Weights of a small image classifier.
Training: muon at rate 0.0042, 7500 steps, batches of 64.
Data: 44167 training examples, 10.9 epochs.
Rows from block 5 of a small image classifier, named by matrix and row number. Rows with one number within an expert belong to one neuron, the router's apart. Each number is 128 + 24 x the weight over its row's rms, rounded and kept within 0 to 255. All counts start at 0. Numbers have three digits each. After the name is the row's rms in percent of the matrix's.
Before each expert's rows are labels from the 100 images, of 14976, where the router gives the expert most weight on average: "colour at peak" is the nearest of a few named colours to the mean colour under the peak. Only what is clearly more common there than usual is listed. The data: telescope images of galaxies (Galaxy Zoo DECaLS).
# router: router (model.blocks.5.mlp.router.weight, 4x160, trained with AdamW), inputs 0-159
# up: expert up (model.blocks.5.mlp.up, 4x32x160), inputs 0-159
# down: expert down (model.blocks.5.mlp.down, 4x160x32, transposed), outputs 0-159

# expert 3
colour at peak: grey; brown
router.3 092:106147096126146121160124151148120107116096119125185099113155152117081156123155106114136115102118130078100124104143175116122127140164164130120133124131153133134147120093125146125174109139143090130119184121147119150114114136141117178156129109113124116131132107106080075141064063140136150153124124117135115106136152103145122157106112118159179142152112162088101141107119104188134151170170142101140142122077143128147121144136127122130116137130099168138119150099118100141130107173111142
up.0 131:108121116097114151000096130123121138157134111134093159106161116179142092166164144135114150119110130114156125094131146141152120121144161143155119090130106135155112124119148136122118084119142129134096075117166113114122123136134099169115140121150128130132107119089126120147093136125121139199122171144131114105121177100144145172144107107108153116112125102123082131135120106154128125121114141130121137116130149167156135118163132124101138145115140134156117122139129132092111179118140119
down.0 121:114120139154120142168123112122135172165160108153118128117076131154108124141117111122154131143124170144116106139113098123133105154123112130091135100106164115156121119102138097107160116130143129126170208102134139181146105154175136097138076127118127164140143122151117119086160135107106116087101102110119123118164139178085176111129121155091178139118146175114108143127087109122132112123139127115162115126154147116131163131138120124159147114127118122102113133127168123078146083153097101
up.1 081:147118148145168101067146101110124134126170105110112132127122099101092126108164143128124147118053131167107099115122090127130128144121192110144159117153152126139131137118134112111112126129145142126134092129150113106105141113146143137133122128132148129127132122087110129110080115143133121168141092117161094157158098148097107181164092095127145103150123126112166150132094096133153148151132100166126131143132108169116091124163127188093106122132129131155130116132174099064124154153144102
down.1 101:112109110156146106133151112129078151119136143084147155143122148130105125167106108137174152171109164143137106115133146118094157126097110183100110146159135151144132156132111120117112141112164119145153093184113094118123120143120115135177146104124143123149149137155129134120173097124125167160139146090121110169123141175101103197113127113154155140103121107131095130103105192130145143110095153146142140094154148128109087116147143083129137124115129154087113087145083142125137148130142142
up.2 120:142105121138163117030148130117135115151128141104058110096141091139089099114138105144141153069118129119118151130127110130130129121115117145111107174166147128105094121141107135108137140135139124116161082151112135116159148121116104162120109142141170122116141149082100094125102125140111145153144113120172118150142135134135121140167103115128147121131133107131104096127164099186132106133123132137148133168071106154107085161125108118150157154142159097112101155107157145139136178158117117
down.2 102:098138135121126108122169128099136094166143115119122099115112192084121127132149144144122131142104167105116159124172030133089168125111151123128157104091135134110169147121126129168147106158157164119124133148112111163113106178138109109144127142131137140134142141193122088119147117111131109135126102140143119149138116127072166138139151133147110123103142127118133132073120151135108128136144138117134144143114140126078121146163170103104115114106084136169146136139100123117107166131127081
up.3 092:138152123104149103079132124129151137116107149103094134123152083125140133108118136142111154098127101099078128130111129096172143152128144102141127123124130138136131132124151138140112120158136126108092139101124138143100127112163134118121140121075103094119156106120140120154167136130152141145129124152108126159087099088126102164144083110136167104116129167130162090139114128214108141157165128152104178090112125132128110123102146165115158108145074150151152142124142185107072155085118116
down.3 100:137110099153157159137137097127151101094154086138140160119127128132115115121125125083136119146149151146100099124166125110106146137170064131133121091084137139165157076117120065169145135117144104151132147176118107135130092135154121165140121140113136124137143160161133122105133103140123094139098135098111120119138140150132152132148149150142135098115116130156122140130120116117163091102111136125123096094163123106093113092110121091147150130088085160175108098126108071190103135127090132
up.4 085:121121121109149140021099141107144132172152134109098128103108125121106138144126109142139135140115140106136103194106118153137139100125136155109108136150129124123107126141125147144134122116178113133161087120103060116139115120150138152136127114145098153167155122123127165132132066126107130158139137146134160115102113141124117176123097088123145115156088140115129143142138115183112118127126103090138153121117168151139123113129119163130107124121096091128088146154098103109115203161128132
down.4 085:109170142182168129110108136172154135114112118098146103112123072130109084122077153068127163077112099125132140127119162132145120144142121132159185083141108119159181122089109169172126133087124128102148124145153105110142146081141124103156150099102139134102158116154107110131109135107093109103150120105155141125146146116122119145123129106083119115130130108090105144130131100145139089138092143102123089118123119152143161150118171136117144139149171114116112149110155136103122118137114112
up.5 097:126071124131145111060095154182094130146109140115135136151168142132171121140114143082140137126125123112155112126133118136120119129132109105151143130175160153117137118112115128120108116111144082123138085183126107109132131119134089141125121135120156135101139161084084131113126126169168146184126079095126120123146158136114123172183130127125120079125101137151113108159110090181125124106130123168162128126130116120151101124110106123112104113115122127119129095102126102161111195128114091
down.5 105:130133126131119120124090119084099129167131154123108122106081100146128111125120102163153122140135101151104115089085133165130112112132103150130110140133146152160094109127149051108116143113148125150121141095126185179173124140126106151114118166114147160106134158059136090121106117146084127119079135124138106123141097162128102131140085157125177154130132151067142137129121112128110135133100136127164153115142107124114149073151120117123145148146126146120153170122141182103134131132119108
up.6 087:121128112078126114064132120110066152176120134118080080099101136161124128135137102129131155135128122154139110137129091081171118107150115133158132120104138136113119107123124130083098122131148158144117058130148125101142095147147145140129113139139129106108100151110116152098083121162146144164145154140127104104124105098122117133179132140104133138145149146162162119104116114179151123127080141178133126153131102153099131132119121098110121126149129135165153131109118173130115188171100140
down.6 099:132143103121171129123154141108149123128132143116087114135102101117109102097119126107113155107114162096126129126147117092099104122135118145042137118114160117095101144128181133127080147135147104121099133152140117160138174077104166123154138122105139148140122116121152202117149144145087075136109088126132144115103140132115125102066152103162095137094140149146111136163096127145125089105144163175111138134132129116137112130166134099175145138119117117118130100108140133153141109111161119
up.7 087:127132098105138133022116135099117166177151123109067111138166143138125143104119154133113155123133128152117147133101111158116107107095117148128130156126152154097104185158132125096079136127137114127117133129130118167151131118127143156099105146146130117128100110111107129103123123159123091147127093150132131131140115114128117203162126141120108120137117141126103144145135167187152095154152083144112086118116113146132130134103125102117146118146139122125127111135139114074116193110104091
down.7 107:115147150165151110132147163097089127101108128162060143162130119090130108144087137127118109159148129102145126142175191130085121146119114131129143099094103114129126122139103105162123111126114144120087154156124150085135149155129156123199120128126171134145140155176096107118179151115114111143120113133132167130132109106112147138080101145143140130112126134111113155102115148115156156135126137160152090119184150143129129118103101132157089108134123153116169141102096088169131128124139145
up.8 098:173154131113092148095116115134109116125133120119111144141129159118110115076141114124076177107064102107084151123106094083126151122144174113133135157101106146080145157130147152106126117137157112121168081150125120116121138121156124158138122125121126138134099105102118171158078132152178106129154094149110112132118101146122118168143115117176079121109120121145152091151113111160074123109145141143157143133141097136135093130173159129094104144116098121119140137154123111112117172144141113
down.8 105:143131146130165121104122169181146167093158119146103133120138153131086110141092117070135146159125125141150104092124091143101098155115080117133128115129141153117143117134134148137137189113137127076108131133111110158084128109083153141146114141119109124141111107120096144107161132114144133177115125154098117112151107100141116137136155115103129179178122109139161113094166107122071135111144105137125156073113140091092177159128155127116160120147118118136149132116136077151123126138154149
up.9 095:121161128139115144048083127151147123170074121122096122149130147137136150136128126105119188124115131114120136103104159135103161107114124127168173108161165123112118131118180117084125111112109141135130022108125119131140137096123115144105104143141102151131127152095122150129066132125130141150120118155144134131136118099120122155160116140092120151123156132158138107144110105144139173129143136156134129094170103185122115119155134150092133153122115121111108135138100113119072128142130127
down.9 110:088111154163083144184137128141152153141140107151146121150127135145138109109150147165106126132154132130092134138147086133131123136174125137080124121155143149142134134107143139100153152103104128124114145124126126116140127116120133119118162120128098127103115121146147122120103174088131164094089166158120161125134138114114095140129168116189085175129138116136112156110148160100069150084087108091155122121130122146149151089122078138153109130114120143117135154162131180114117072093169156
up.10 120:109131115124116127031136130158114137154140147112091103124164125135131149122112102137131126064127105113117159136133118142155158109104158097135118138127134100150126133134153121110102117143123127159158092128128119112112174122114102117113081125074148162153144136081126141113093089146107116133173096136134103133080129102127124171152052146118128129097134115146136159143142111168129126154124135163124165163105119201118112089111141141147169153105128146147144119115115121116138143143133112
down.10 109:133137104103147139106120141128166081114152138106132119124149142136122133135174128101165151113117107149138116098148095092193150146121082154118131108164109133165151160108086120141129144135120089156154158104153132128138112139148122119168109104150126120104162157138158054163077133102127123105112166115115109106129125104149129105172165106138149124117102097089114152147140082106101099126131111116131096139116120161102099132154167140166143134172145129089115123096145087103127118154123143
up.11 082:121155184146111136083081172107183156159100165157077099170164154115122097151129093101115156120131135145096140092081123112131131146122116086134125157117161139150103143111160143121119140122126157099127089139155103150120135080112102121128183124119145128121143129081107146110109159108138131124087097102131118137117084150129117153154126145152154122095139111129103123115140103153094107116096150145126092129116104122115079141150139133175136162176131138109140130140159121153115152149131138
down.11 083:092122160122148161097156129066107144163105109127128152112150213119140168080140134120161112136143163130164148174125099089127133148114162160153102158112118140139103118148107099156114144144118124147122122145185074132106121149101129092116109129128113099163154137115136110147156159128122113183141163130105128149120138125115140149083150123107139117109123108120150104077117137152150107116128129112148153144154137111141121152113094148152129110086087110124124147153120137111112186117095129
up.12 113:140120142141102124044092110143103151141143121110087095109129151090140142149153114133107147102136154109128118163137142118117131139115196170169140122115116126176091121109117111099081098115146117101136123124108117102161092107122131136121104143145138174145092157114100121112126132180131141118161109166107158154096118161115118175157114151116165106095092133116124143139128094153118152103148140141126155110178138169141134104118128115122117147127112132120085140140111131113119200120105112
down.12 114:130115095116148152129132092125114096126177152129138123170154100114145139106159132123149116080144157103095100182143137121124140150123142141129095113140112131150117139099089140151144103157140088146095125169113178117136121178105138142135125153124128163104104132157127102133127124144103134082070117100115111160126150155103168095133135111176109151083117166079090138132137131124120165129181139130114144119141120102133106120111117132134111092060165114096120128161124096154138136120138087

# expert 1
colour at peak: brown
router.1 096:102143108139127126164116128152112111117118126127130124114144114110089134136160116120127099093101145062080134105128136116118119120141132133122121130137140146115139122118098124136168095121109089130118171157108126130119121123139112190125133113135106100145118121093073104145105081125120139153115122119141106117129165107112118151099063111158161147140123160088086146114149104199132162155193165110145131095107146106157097116126139128136136125118129156128128178114117126146093075196118127
up.0 110:142152103113159118086124154094156119150103157144120157132135149116112090132134151145110133142093141110102108124076095118114087107128174131165146119109116122114138110134128149139101068110177111148126052109126101131119136124107126165124143140158140102123118137128138151146095129158157132174135153094121135109092139108121124160084076105081157129131092156118137160109133155175149163129161126096120148104116161170149146150127126154132126134123124105134128139135121114106099190121127080
down.0 107:121133149154125151155130120145117132133112108160168155133115134094161129114103134129096108110153146137095127131091107127090105137133079164144143170123129151133144126170086122105152159135132086101113206125131144132147159185122120145111124170070110106162126083157118117126118102133125096101109139109135108093103153158135131133076123128107133126165095137153133101133145161150155094121109069148115123083092136107128110131079130124142166119093152148138112173142142114121139126149107127
up.1 123:146122146120130106070120122103124119137124153146097124121149168141104083100122097174144146118076146134122117150138134160137155129129133131134093156129129131134126111127132116128100070072133113102072046151135119147168144110132143156114137154134164080124134125147075170108129101154113163166111116147114134150138129138122114127125101103130144088112119155102116161117147150163133153142142138144111109144130108154142124149082117109114158142142152111122157131120095107152155203109141162
down.1 118:131158098124092128127108140143138130093170126147198143143115068120109121160128152136092132125159109123099122148116142111112107098139140106113141115127110185093156112103121093145104102143112154153151091121159138132163149149095083158154166138133131133084131100153116147153081132106169121119135107102164157121103126118179154172112129136137121134177111140141160119152128157147148157093153150116174147119152109086096098136143136176109116119173131138131122124152133112104099137118126111
up.2 085:141136105133131093074146163136098111113112150089100145141173125128127153112120128128124160081085121138146131148134137122163170096100092140173161133100102147105128148158146151148118139147152120150130070121149099126098147120149158109116117143107132138137110120152113150116114086138155125173144126122111110129113142104108128164170138112123104084093115138125159139139145113180139087127135107105115114165114135173132078121164146144152114149106091119190140082090119117121091142154091145
down.2 087:122107086099097122113153128128147110108126133122146136088127142130105127117161142111136128088152154131118111110159054112167117102155162139130134134098134080113149149130164132125132112102128115117130164119121097125198139126158106159113108122167134148165113121027123153143115110135099136110154183157141201143146138144132130149100133105128145126131122159132108103133117157114169098168144127117164155118118115139106117137152122088144135132153125102118159097127133114129130103086145141
up.3 116:138137123138096134047131143157170141184112121098105124069149107139109094131144116075151151143129079117142159093145132133145163141135140119142147119128103112147116090077171151111159105110131138123136109142127124134147152141125091107157144118133155118144112085095148108130132113109157101152119123131132110107148113116145121167146073169130079123171115145125099162107126111132154097113158106139148115148144111166137125105130150118158157139102166113120171093117120114148133172120100158
down.3 115:157152128099149122100135107124133149130134152039137122105129092093104125142145127158174124111137114204126112099154140126117131132121187119153124104118144109123138103149103144108133157139124135133124181115169084146093107138165166128145133118148136152149142155124156136146087129124115112132172153136106159148129074138094098119149141113136114127154133079097124124163137112117115153093070096142127121105112097118105120127138172108096123127141074146123117136150132140119166142158124102
up.4 102:145136143136111153004081088147125111184137123111114099091113153158111147105111130142158160150110148122127113156106135142139122130130099138140099154086129101131128148138132128111096106152125125121097110162102121103139127104138123081147122142159118139188124129124113167106121148144110121115132091116108087149112123136092150166145095151130128074138089125111136130118105130151116096105106128136135145116123135146142140097114149139124150103139119101144164122111155117152141201143109114
down.4 107:151123123077137058124090143135118154153152120127097142129142094111164141136162155119183070137110143128149127146057163100097115153127174113096142094140132130137094125094130126161114098156135127084168164122115139109093131111094140143142082133136109118102157130118132122181133140179121117118107098133107099149137095137112115164149124120111163131160112116138134105106187153138100117098123128131162114138119128125090092130112117118119139117138128143112120154147118155083138164114119122
up.5 086:141110136116104138071128091138093103140142132132080129149188113093098096130135074155126147103115097146143106139132147130156128133135153118118115141126115122131095108129164133125086148121133131094114091119144123124073105118134140113105116135116133106152109132149112135128118122186107179152163151168114154128088131119162094151095128120141148126156120124121175100108119137174109147151159101088101171144124115176129098134168119133099143110162136141133134119119137087128085200111119108
down.5 082:115112156113162139141131093136127116104109149169135165131116131155162147109109170105112124134106101132157114100155108151097116093107134133125121122104087123179128127161149110123149135113110127134092116112073123126123089117106144108126104099171159114117119125153089092130155116073127183104108157169119157142147127103089130187156106099108148122139099098107120120125122180143169112132131119098110086131157128158151161082124134093131127143129141150152121085141124127117106165085141160
up.6 094:105129112114139112036094120125119124114153119127100132166121152116154118131121105128117135121141099074126149135118136130137164121144122116156108153115110151122129128136119147141136115112122141118131106152121160159145063137119087098105147162166160091127127133123119167116128143134150122199101131132123145166169120102134133153158133171157147076096122169126153157117108091099074113122146142136090109116126123104156112108137151150148113140132157110137137109148174102175083134078152121
down.6 089:126118163145123112136139127133152106151130108129127102125114082120135122135111146150121108122169102085122130094088068108093113124114095126157147090128159130111137137129130147084161157076149148161164129138114159125117152154092126185126114112132143140094095146173143050161146128101124116134145125168122144152123114128110123110110148101108134115158057102163146133134185118138133122091143119099159126144145105109107153114115103105119094113141153101149106143143113150142152133146184132
up.7 111:171174177137177142097121129144130094126109092122105121153103134133119177119106152150100136138117117109133112142131115143116104135107124110151108159101146091137159128141157160141131129111107110109123002113107178166121138108169150135124127109110111140156165131151121137094139115071122104127147131112117126172137111158119127108125119131137085104126113143136106144132103122172144107163133110122123108127117132119172144135108131138134129121139135155110139135144126088129143210104136126
down.7 118:090123071116116130119116148133114121118119129094130106125137128121130131104132157100099102136132139115103142135159151120158151110132166134117168064133089099141126127091116134172129146152175157139160127157164156140131136116117169165093145121098158108119142126191123104097104211135126130146119165166152114120159084118154114135099160178129087134144100128126169100125151145097105127128137137158155150136161149139163114135141134088142119138107110142109145090121109154158117143150151144
up.8 095:103099136127056148015115101088123138168107151121102114178147083068131119127132077121139145151137137149125107138136136150149147123116133128132111104116167106139104137117138098133143140126128125113135073138111113142127113151129129149134104143132133146135113123132091154115117150159098147161125112118117100119143143126139149177145115158141160147113142104136124137119115128133118113149122138194123135119153142110121143119169129081099139147159087147161115065117128116154143177133139124
down.8 091:153142109145167117091102133113095136126107071094138151142115116127130101177082129147117153133166126118126128183139112158150068127169109171155092147145130147156164126165147136140089125160089126099143075149163120123128157138109144116128138076165086111128134151067111129141132092117157138152109131098137088120130143153106157120133144122124121099148093143124134137139179144138131136065151088133117128134129133100140111084146140150118144119134099117153125135121111127128103152097124151
up.9 097:098131137106122157021161088115112172154129130113135138118172145113122086106105081117152134094115149131107143142120099120146135135137179138123123144140133131070116131145131120116134120144127169150114099143143105114120145086113137113108118150132118136142133176130106143132102108129113140144135138126120106161142120118126081189143130128121134132155126130121132097084160108158133091128171114151092167173095108171115104127147107121149105117138145133139148123099135168153129167171077130
down.9 093:127093145142107143121157126101144096163137188096117141129118158122126116109150181134149115143144110143119148137138162119135145149132152105109167142110109123117157105126134120143137160126158144120148077132102135145122135156115140135124100139147155077126164144159159103112155086131122132121147134116144115100118073098110115138171119154143149133129146115103137082149116129155082112083097099143185115107155131087074163123098137146070129161122086128148104126123136127142151185140075115
up.10 079:153126098154097088060113156162108146124129142137095114142142151106130124107135107121130112103065096084150132124116166092178126142129152123117116143110123159127124191145124122120100134107133115113116097122132131110154131132181130140148090187133126156112157125095147181094079111182149134121159136098157124143117137108121097142173137110108118152143115158102151091145124119122100148122124124185104179137140092166147105106147120117115141129148135133117123088104114124109127145147120121
down.10 093:134149176171140149150121126124113146095120152184146111152104139176161083119118085146135108135123155152123146109120141147144107106112099116164130147150121140173158083139129119113098098101123116140168150137143102088133150133146131138135147144084134126145094168097160092136107089116099147111139109103152123091084067117153133120091178154122136149118141109113139116077140129098140133142127145097094157173122125159121144127112105149127101115109146123124144129139110166112137141145116194
up.11 107:154141128135173137038122134114121115147130104109085123100154147100104121126140114123156110152116194162139115140120104145090121179097151135126138128095120100122109111134100091156112093150159112134133129162112115099149104119115132150152107108189095145166115157127139112074141147133117131137123099146145133132125151110109103182141150121111116109158101125160136130127139138125152125124176124146102136137119137106107148115147165138129133130136100125132106138121133085137150222131081121
down.11 119:127131143131087182144101127140133129086134135139096140154095150140159141142126131147131114101144141168103116158106166151151164101108128121127129104113132130121091147086119106157122140156105137112130165151141114136129128129110082150118105149093097121122124181135127162124130151176129115214123086102155110122152124131128144135085094151127077107097112140141113095128140153148132137082133136159133144135131137119111100124098108104129137146080111151137120098157065152110134055110114118
up.12 120:123146126109103112052105131133113083156140104122074129140186146104092123105143133146091147138089109127122155149124128164099123105149123122139098176113119157091128140173152122132115091104120117126108100163099152145162118168123097096130116185135161119166108118136097161120088127176137127128123079114150117129140102099131137141131169169115130088131107142131152126141107135160107154124126110134120149151121098133124098197148126141119122095127143104126154142113159117124119173141138146
down.12 120:131059129085088128126162134121171155121128113165150126129131092147163128174151095149126132110147138126139118144119110125136073112127155111128163136130143076138120150086159152100132135125067116109160145124106122119115144149139128115079142096110138128114127095110159134120144159080135153125106170150094129104092123186155112188098145118130127187115124123129133132105127132147138113134149107135144136135136158125109158107157121095149075140106163130124172082140130124108137100119132096

# expert 2
colour at peak: brown
router.2 096:110144101127114114198134128166133098106110118131165110121121144133100126122149113121130118113110109098089152092098132118115112130163151133117130116132141146134125116105095149119162090115116090112114150134125089135118134114127119207138128124132121112127120122097065084131092092141130151138131123113135122126112140111122088151123105117149167125143106161091103152111113107217123139157138157094144139099069137137149097112123141118133114145114098166135127179103118125145090107197143117
up.0 086:144109119124090094042101101159145144160073168129102129131140143139162113143126117130148145108078135060120145119113165138154153166137141137140153120110135155111130130117107136140126107054159132139141110152144097126137135131126126145148107152097120118131110161079126127141130103145119157136095158124131099141091114102164137140140102090139091117181109117161143113139067105122131158151104104117144153128133149153123127103123162131154139113105135130130150115146149124110090185136117102
down.0 097:125105147113140139164182098136134175132111118157158103104094129101104140141136151097115153134138162144121130116132125097106135174074112144125118132107183091102202087071126150118124110105144139182144143093154188145097105152094119093147148130126111106147156089147115097119170125123118102116118140136121088121135174098089130122098138116135134146111090179158139111090125109120126155128115137135132110134143081127131094119146113133146126100113128110148139133134120098140119133157133134
up.1 127:163135142146172121086101135133156138123105118146124132096136168150111119140128132112108125143101129113113129118068131117143120139140128101110141142157139163155110150122095130109109100124099109110159044103131157142139143058113113164126118132107153122148075134086140194082050101125157140157125144122114157140112121113138144161162100097117177125130112106159122157166091117139124118111166130145116084134141096134130145126139126156147119138112153135122100123139111100134126120161146136
down.1 134:104131099097102114081167112113145130146159173084145092146114054113110152154119143135177119097097134134141135124164139141183131135126166117084133145121105098155135137106113118110137121166117165127134112133117092140131103158139128129163165106099114130110155175091120110118109134123098094177144127098111153133113132144085112157183081148127156129133160117136111101125162159141113128150129128107114126163109141111128143084140164139108163148124116114112164100148144130094141152161126118
up.2 130:133131141149076149047112105143159110168107127145072131132174185124135117125135109122124142092093117102125144157139156155132113111134137108151095121123119138095143113132127120138100139118148121142102053141172080140080135130114127158119127106139119110130153121185141121130101099121099151192136134110124092117128145109105091183112084141116129105131105138105113130127127119193099145157134130116115145115135120164130119145097134127119174150139119098124121134119137130141115176123110132
down.2 123:135195101131108132166112171119141167145173154146092132110140136122102100139146184102131116111137102123093107117084160119129133128171124144142178130144127103167124093097133146115125146157139078107167138133098115117131117114128123150150131129158140122140118158120139071189145125110150097085121141102171132110141134120137124118113101108138114107145105162144156106126180156143135141096135100154095136138120128094136151101127083103124118118118140187127108148122115096101147078141128099
up.3 125:121122110128126120097090088158164104168097120125096119131168119141156129138128117123116150145123120052166115175095139121132151097124144108153154146125104160126152117129110102093089088072092145116137054103142142112146148108126093148164141132104142136129117149112124171112085092148138133126139151150124141153101123126138128182103121103134127116132120140131143126156128141187139147118120154090119129132144112147143115134154119152119113122104151147132166092115088111103094184103163139
down.3 107:134154135131128179146084150120154156152123118119125130108138102127117156120091143116131113122162113132137138108076138146116131134142120151160122122124155085173098143097121088159140145104171107078136102109117151167157127121138124111146119107109102186127152126143128118142108164151157136106136111182123095163098132087172106142127098074110128116134117124187134124143135163141158104155159124098081102116084151132143133117131121120128151121156097132108097153173102113164097127151081134
up.4 095:141159106081106138071141090152130168120138157115123106111122117111137144131058132142156112088104109110127105161088135111131105152128118119154125111113134153058121142149128173092078092127124120140117172099167150134107135134156123117133120133141121149137118114128130145132096114164115125143162125142125122131133119104090136099150125122086127129122106168153122130163118112144108095164132087122101138118102157158164130165134148150182150141132159138099132092126163119117096177165087095
down.4 102:162112132122133145119135142177111104152086140132133115159099121151122142146110116137108131143107120103149166160144129156087132156117087085134108154188111132132143160093156145123124065100098123077120101117159154128148154109123139112144119111116120135127103135192116088120112139083135107124120118132087158159099131110162133099128131151171128134104123110142128156154108076143099194111186136135166114086116152122147125108136128130117141101141137140134131130142113163147152163141090156
up.5 079:138109124109090161076082161138097146131151118132109140151141083186169098128150115117130123117125108118152160142110154143117112093123134077154115138112128168132110135135136179136098089113150148123103094136098132125115133126135118134139150170147112150170108134122116161125134135214137122134142116120120080124087122093132121169142121155111155129125106146106119110154130112133141135111111132124106151143140144162189092107136116139111141105097106136158146110071146127126102184088096129
down.5 075:111107122122133110146151131102173110153098135079118181185133133154189127123167150174149122142083080113137129164110128104121086174143154120128111126108128118127171147113103121155127158162135148132129156138074127113143143159145134139114118106121125102125190144126125148141139135141152138169114135116090091128117116165124121115141110101150149107145108161126176107154089140107090149146116126139117156123140140121079137116118134105119146097090088141092126165128144168109102135148102100
up.6 128:112117148120105150060169088159160141100152132122124091113198172110121129128135151119126122098108169106135123127127125165144160118121138095152105124095151151111101127141143151101103074100104094128124071135145122087097132113106125155157126153124132138137117162095127143139080132157112155148151145130134121116125165077112114179132152108102120117125115142156114123107124140171106150134162126110100122117127161136134125133146136082124129152128149112122144097130137095106095207134155136
down.6 114:117126135124116150179108115121110132146157170091102113103129116134118131097142124123110125177135131137116138084092176121083114117132129153123135115143168150113150108103119097135098120156168099138133141136172138169139108143133140122137158111137156147070134082153131085115148157116141083135143088175136156142123090063117158087137102197121141099124088130112148161147140130122115143133120127114153171103135102096142178118150081112109109150118083129130143108114134113129136139123118131
up.7 104:126122111132129109070123164111153111118133152131114118138129122088163151113142099134134143136100127133134136145097141130122124103147168121173133141104144148139125135140128152109130095099129107108145111146100172126110128135104130157148145140085133125121148152111113143114084107181147119146152139114136135128120094112116110152162118132118158093073099124159115153202079123207121137112125122090156133111127141110136147078107130179126092124146098127132147138121143084124064199128127136
down.7 099:151146184134110145099138180093122151158147129132136122129104170193135145149091110141140130108141163107137093160096140123152160132155137121081114131152133169175122126125098118100096101124126096123153092142122082158121127103132153167143111137150097113106141097195103140156107117142135101103158144105111119139120115109145140132134100102101180094103146098122115142134089082178138157137113091120105096129109141131133139128136115166136133160134137111102124128131162092136138095166126121
up.8 131:110152081159118116074134142153139103178130153094105121114162137078088130128151102110130170132143159074118087132142160157103179113128153152096127152118102134129136167124110110148136093117149122106144045153134124113135116125139136164116119114104120104146121119124122096089133105138127169165143145115149123141128143096122144156136125147121106104121104129132149127132136132135157145160132097113158119129114128093103148116135152126110162138124130120129136121118141105154107230128123071
down.8 116:128082147149083152125098147137157118165148137140151138144178162126140111138168103102135110099108122113140184167107128118154167147131116148156110137115143135098099125168121134096126139121108082136134169115111083091090118135106155135142149131135157116161157120132145132150083126147152125079115165117139126117087159156095134088105123113127102103108142118141139109182104092130081124104122144095132121124125123112167134094107128145104129085112149134119111172069132118105121080116114139
up.9 110:114180097166090149078119121129120101091109115091114099140092161080098138147109102139157152099102124103096125148153122157140166125131154158117140140111126155106126152191169151123125057101142117154131113115123140121150129115139136156102150149105126156149153137144132171088090106161149149109151087115098115159112123122129143195129131118111135086082133141135134123142154136172134120115137140115084156130125134174131118136122157127131136131128132121114143105103146123155102187129130137
down.9 119:144147089134096096146134150112141110125135164141133148172144100131193115116164153111128130101137083140167100152143137095106106133140103110143132102127130124108083130136118093122151152122123114136116143116124170148149132125146114158121152117142142087114165160135168073162107159069144136130099130154137144124113119138176124094111163094134157132148115088114117126145137131123112129146187153138174110116151126108129116105082128156137144129121117115115060088143116144109137131061153104
up.10 095:120143095116124122119140149152141135145121121136115117155165148150154105157097089096122165134139126064143132117085134173153104084142167141136137134091151136133138160130130158085115107107144158135110110145123154104129138156124133098137142130102112112123123152056137177097101083169147160145153121120123145145093122145135125140097141143138108092103070157110107137126132128155190129102162105118090109133122120149153125125135126110147145091108164126144162127094110125150080156093083118
down.10 099:135108136127106116129140137101121151150102126134116098120166130170119130099117119133118111147132105167111105161123159126150114173136118138126097148142117151117114102150113127150104182113114092070153136169119161127109129094159161158104128123103154103158118117153115148164109123067123104082081166142138105139174129129120175110124139128110116149182106142168177146162143113132096113137112147157096088114106150153091128141128108124169152147116116141128088102108103100127132104117125070
up.11 095:128107143117148128108116117112129112129119117102122103091177118118118129120134144115137137169096113098169117148132080141131142154146152128150128124121146166112150136152168147108102078091112099109095096137121122102104145120145151158107160139100152159147146128120118190089090089168133131128109158106117098128142139058112112224103153128146150102121080123119125133124134153189133168096154116129134134137112143121121092122166100144119121140106107113164117126123136133135099170125121125
down.11 103:124127109104169167127136151160141170135160105150099155206112163094137116134094126167100140134102124125121142122147104113106143100135115126104111113102143138150148123104116091131142166122160139118102164103144087124149149149167120129146166142150092153135126123161089089096109128091149131075112133136120144109132159153116123164096185094168136147127090164100125115150116146099090107159100135142109100085114127098143153120106137114122115123116103110099145112127098111146125124100161166
up.12 081:147110159141104156062117132146103131183087151110104112152164172149151137113097103121120120144102131098168151166108173124138141113121166141167105128125126135147123110122106119118128081135155095121131099151134082131116134102153146102144126156109167090158142170122117175160117097166132135153126113138129115116100160110127131163154069138096102109100113132127123137141116121205109110106130128119138135127132116163164091134130100154125115094146140105122141114107105107097128178117113143
down.12 090:096108112090106098086159098120149137149142116121126104091117172090133164144185116097162121131109117155127130102177123124113149129121116112129186078117111141139141124099113100126157150160145150152140162065158092121142131123170152114129146093138094155111137136095163088136103163129162113125142143125149137133124125168124142122116157090160061148082139127110140157154113102158099084116086111157148140117120099124115135122132135108124117142137126143121113114149108094160144105118111135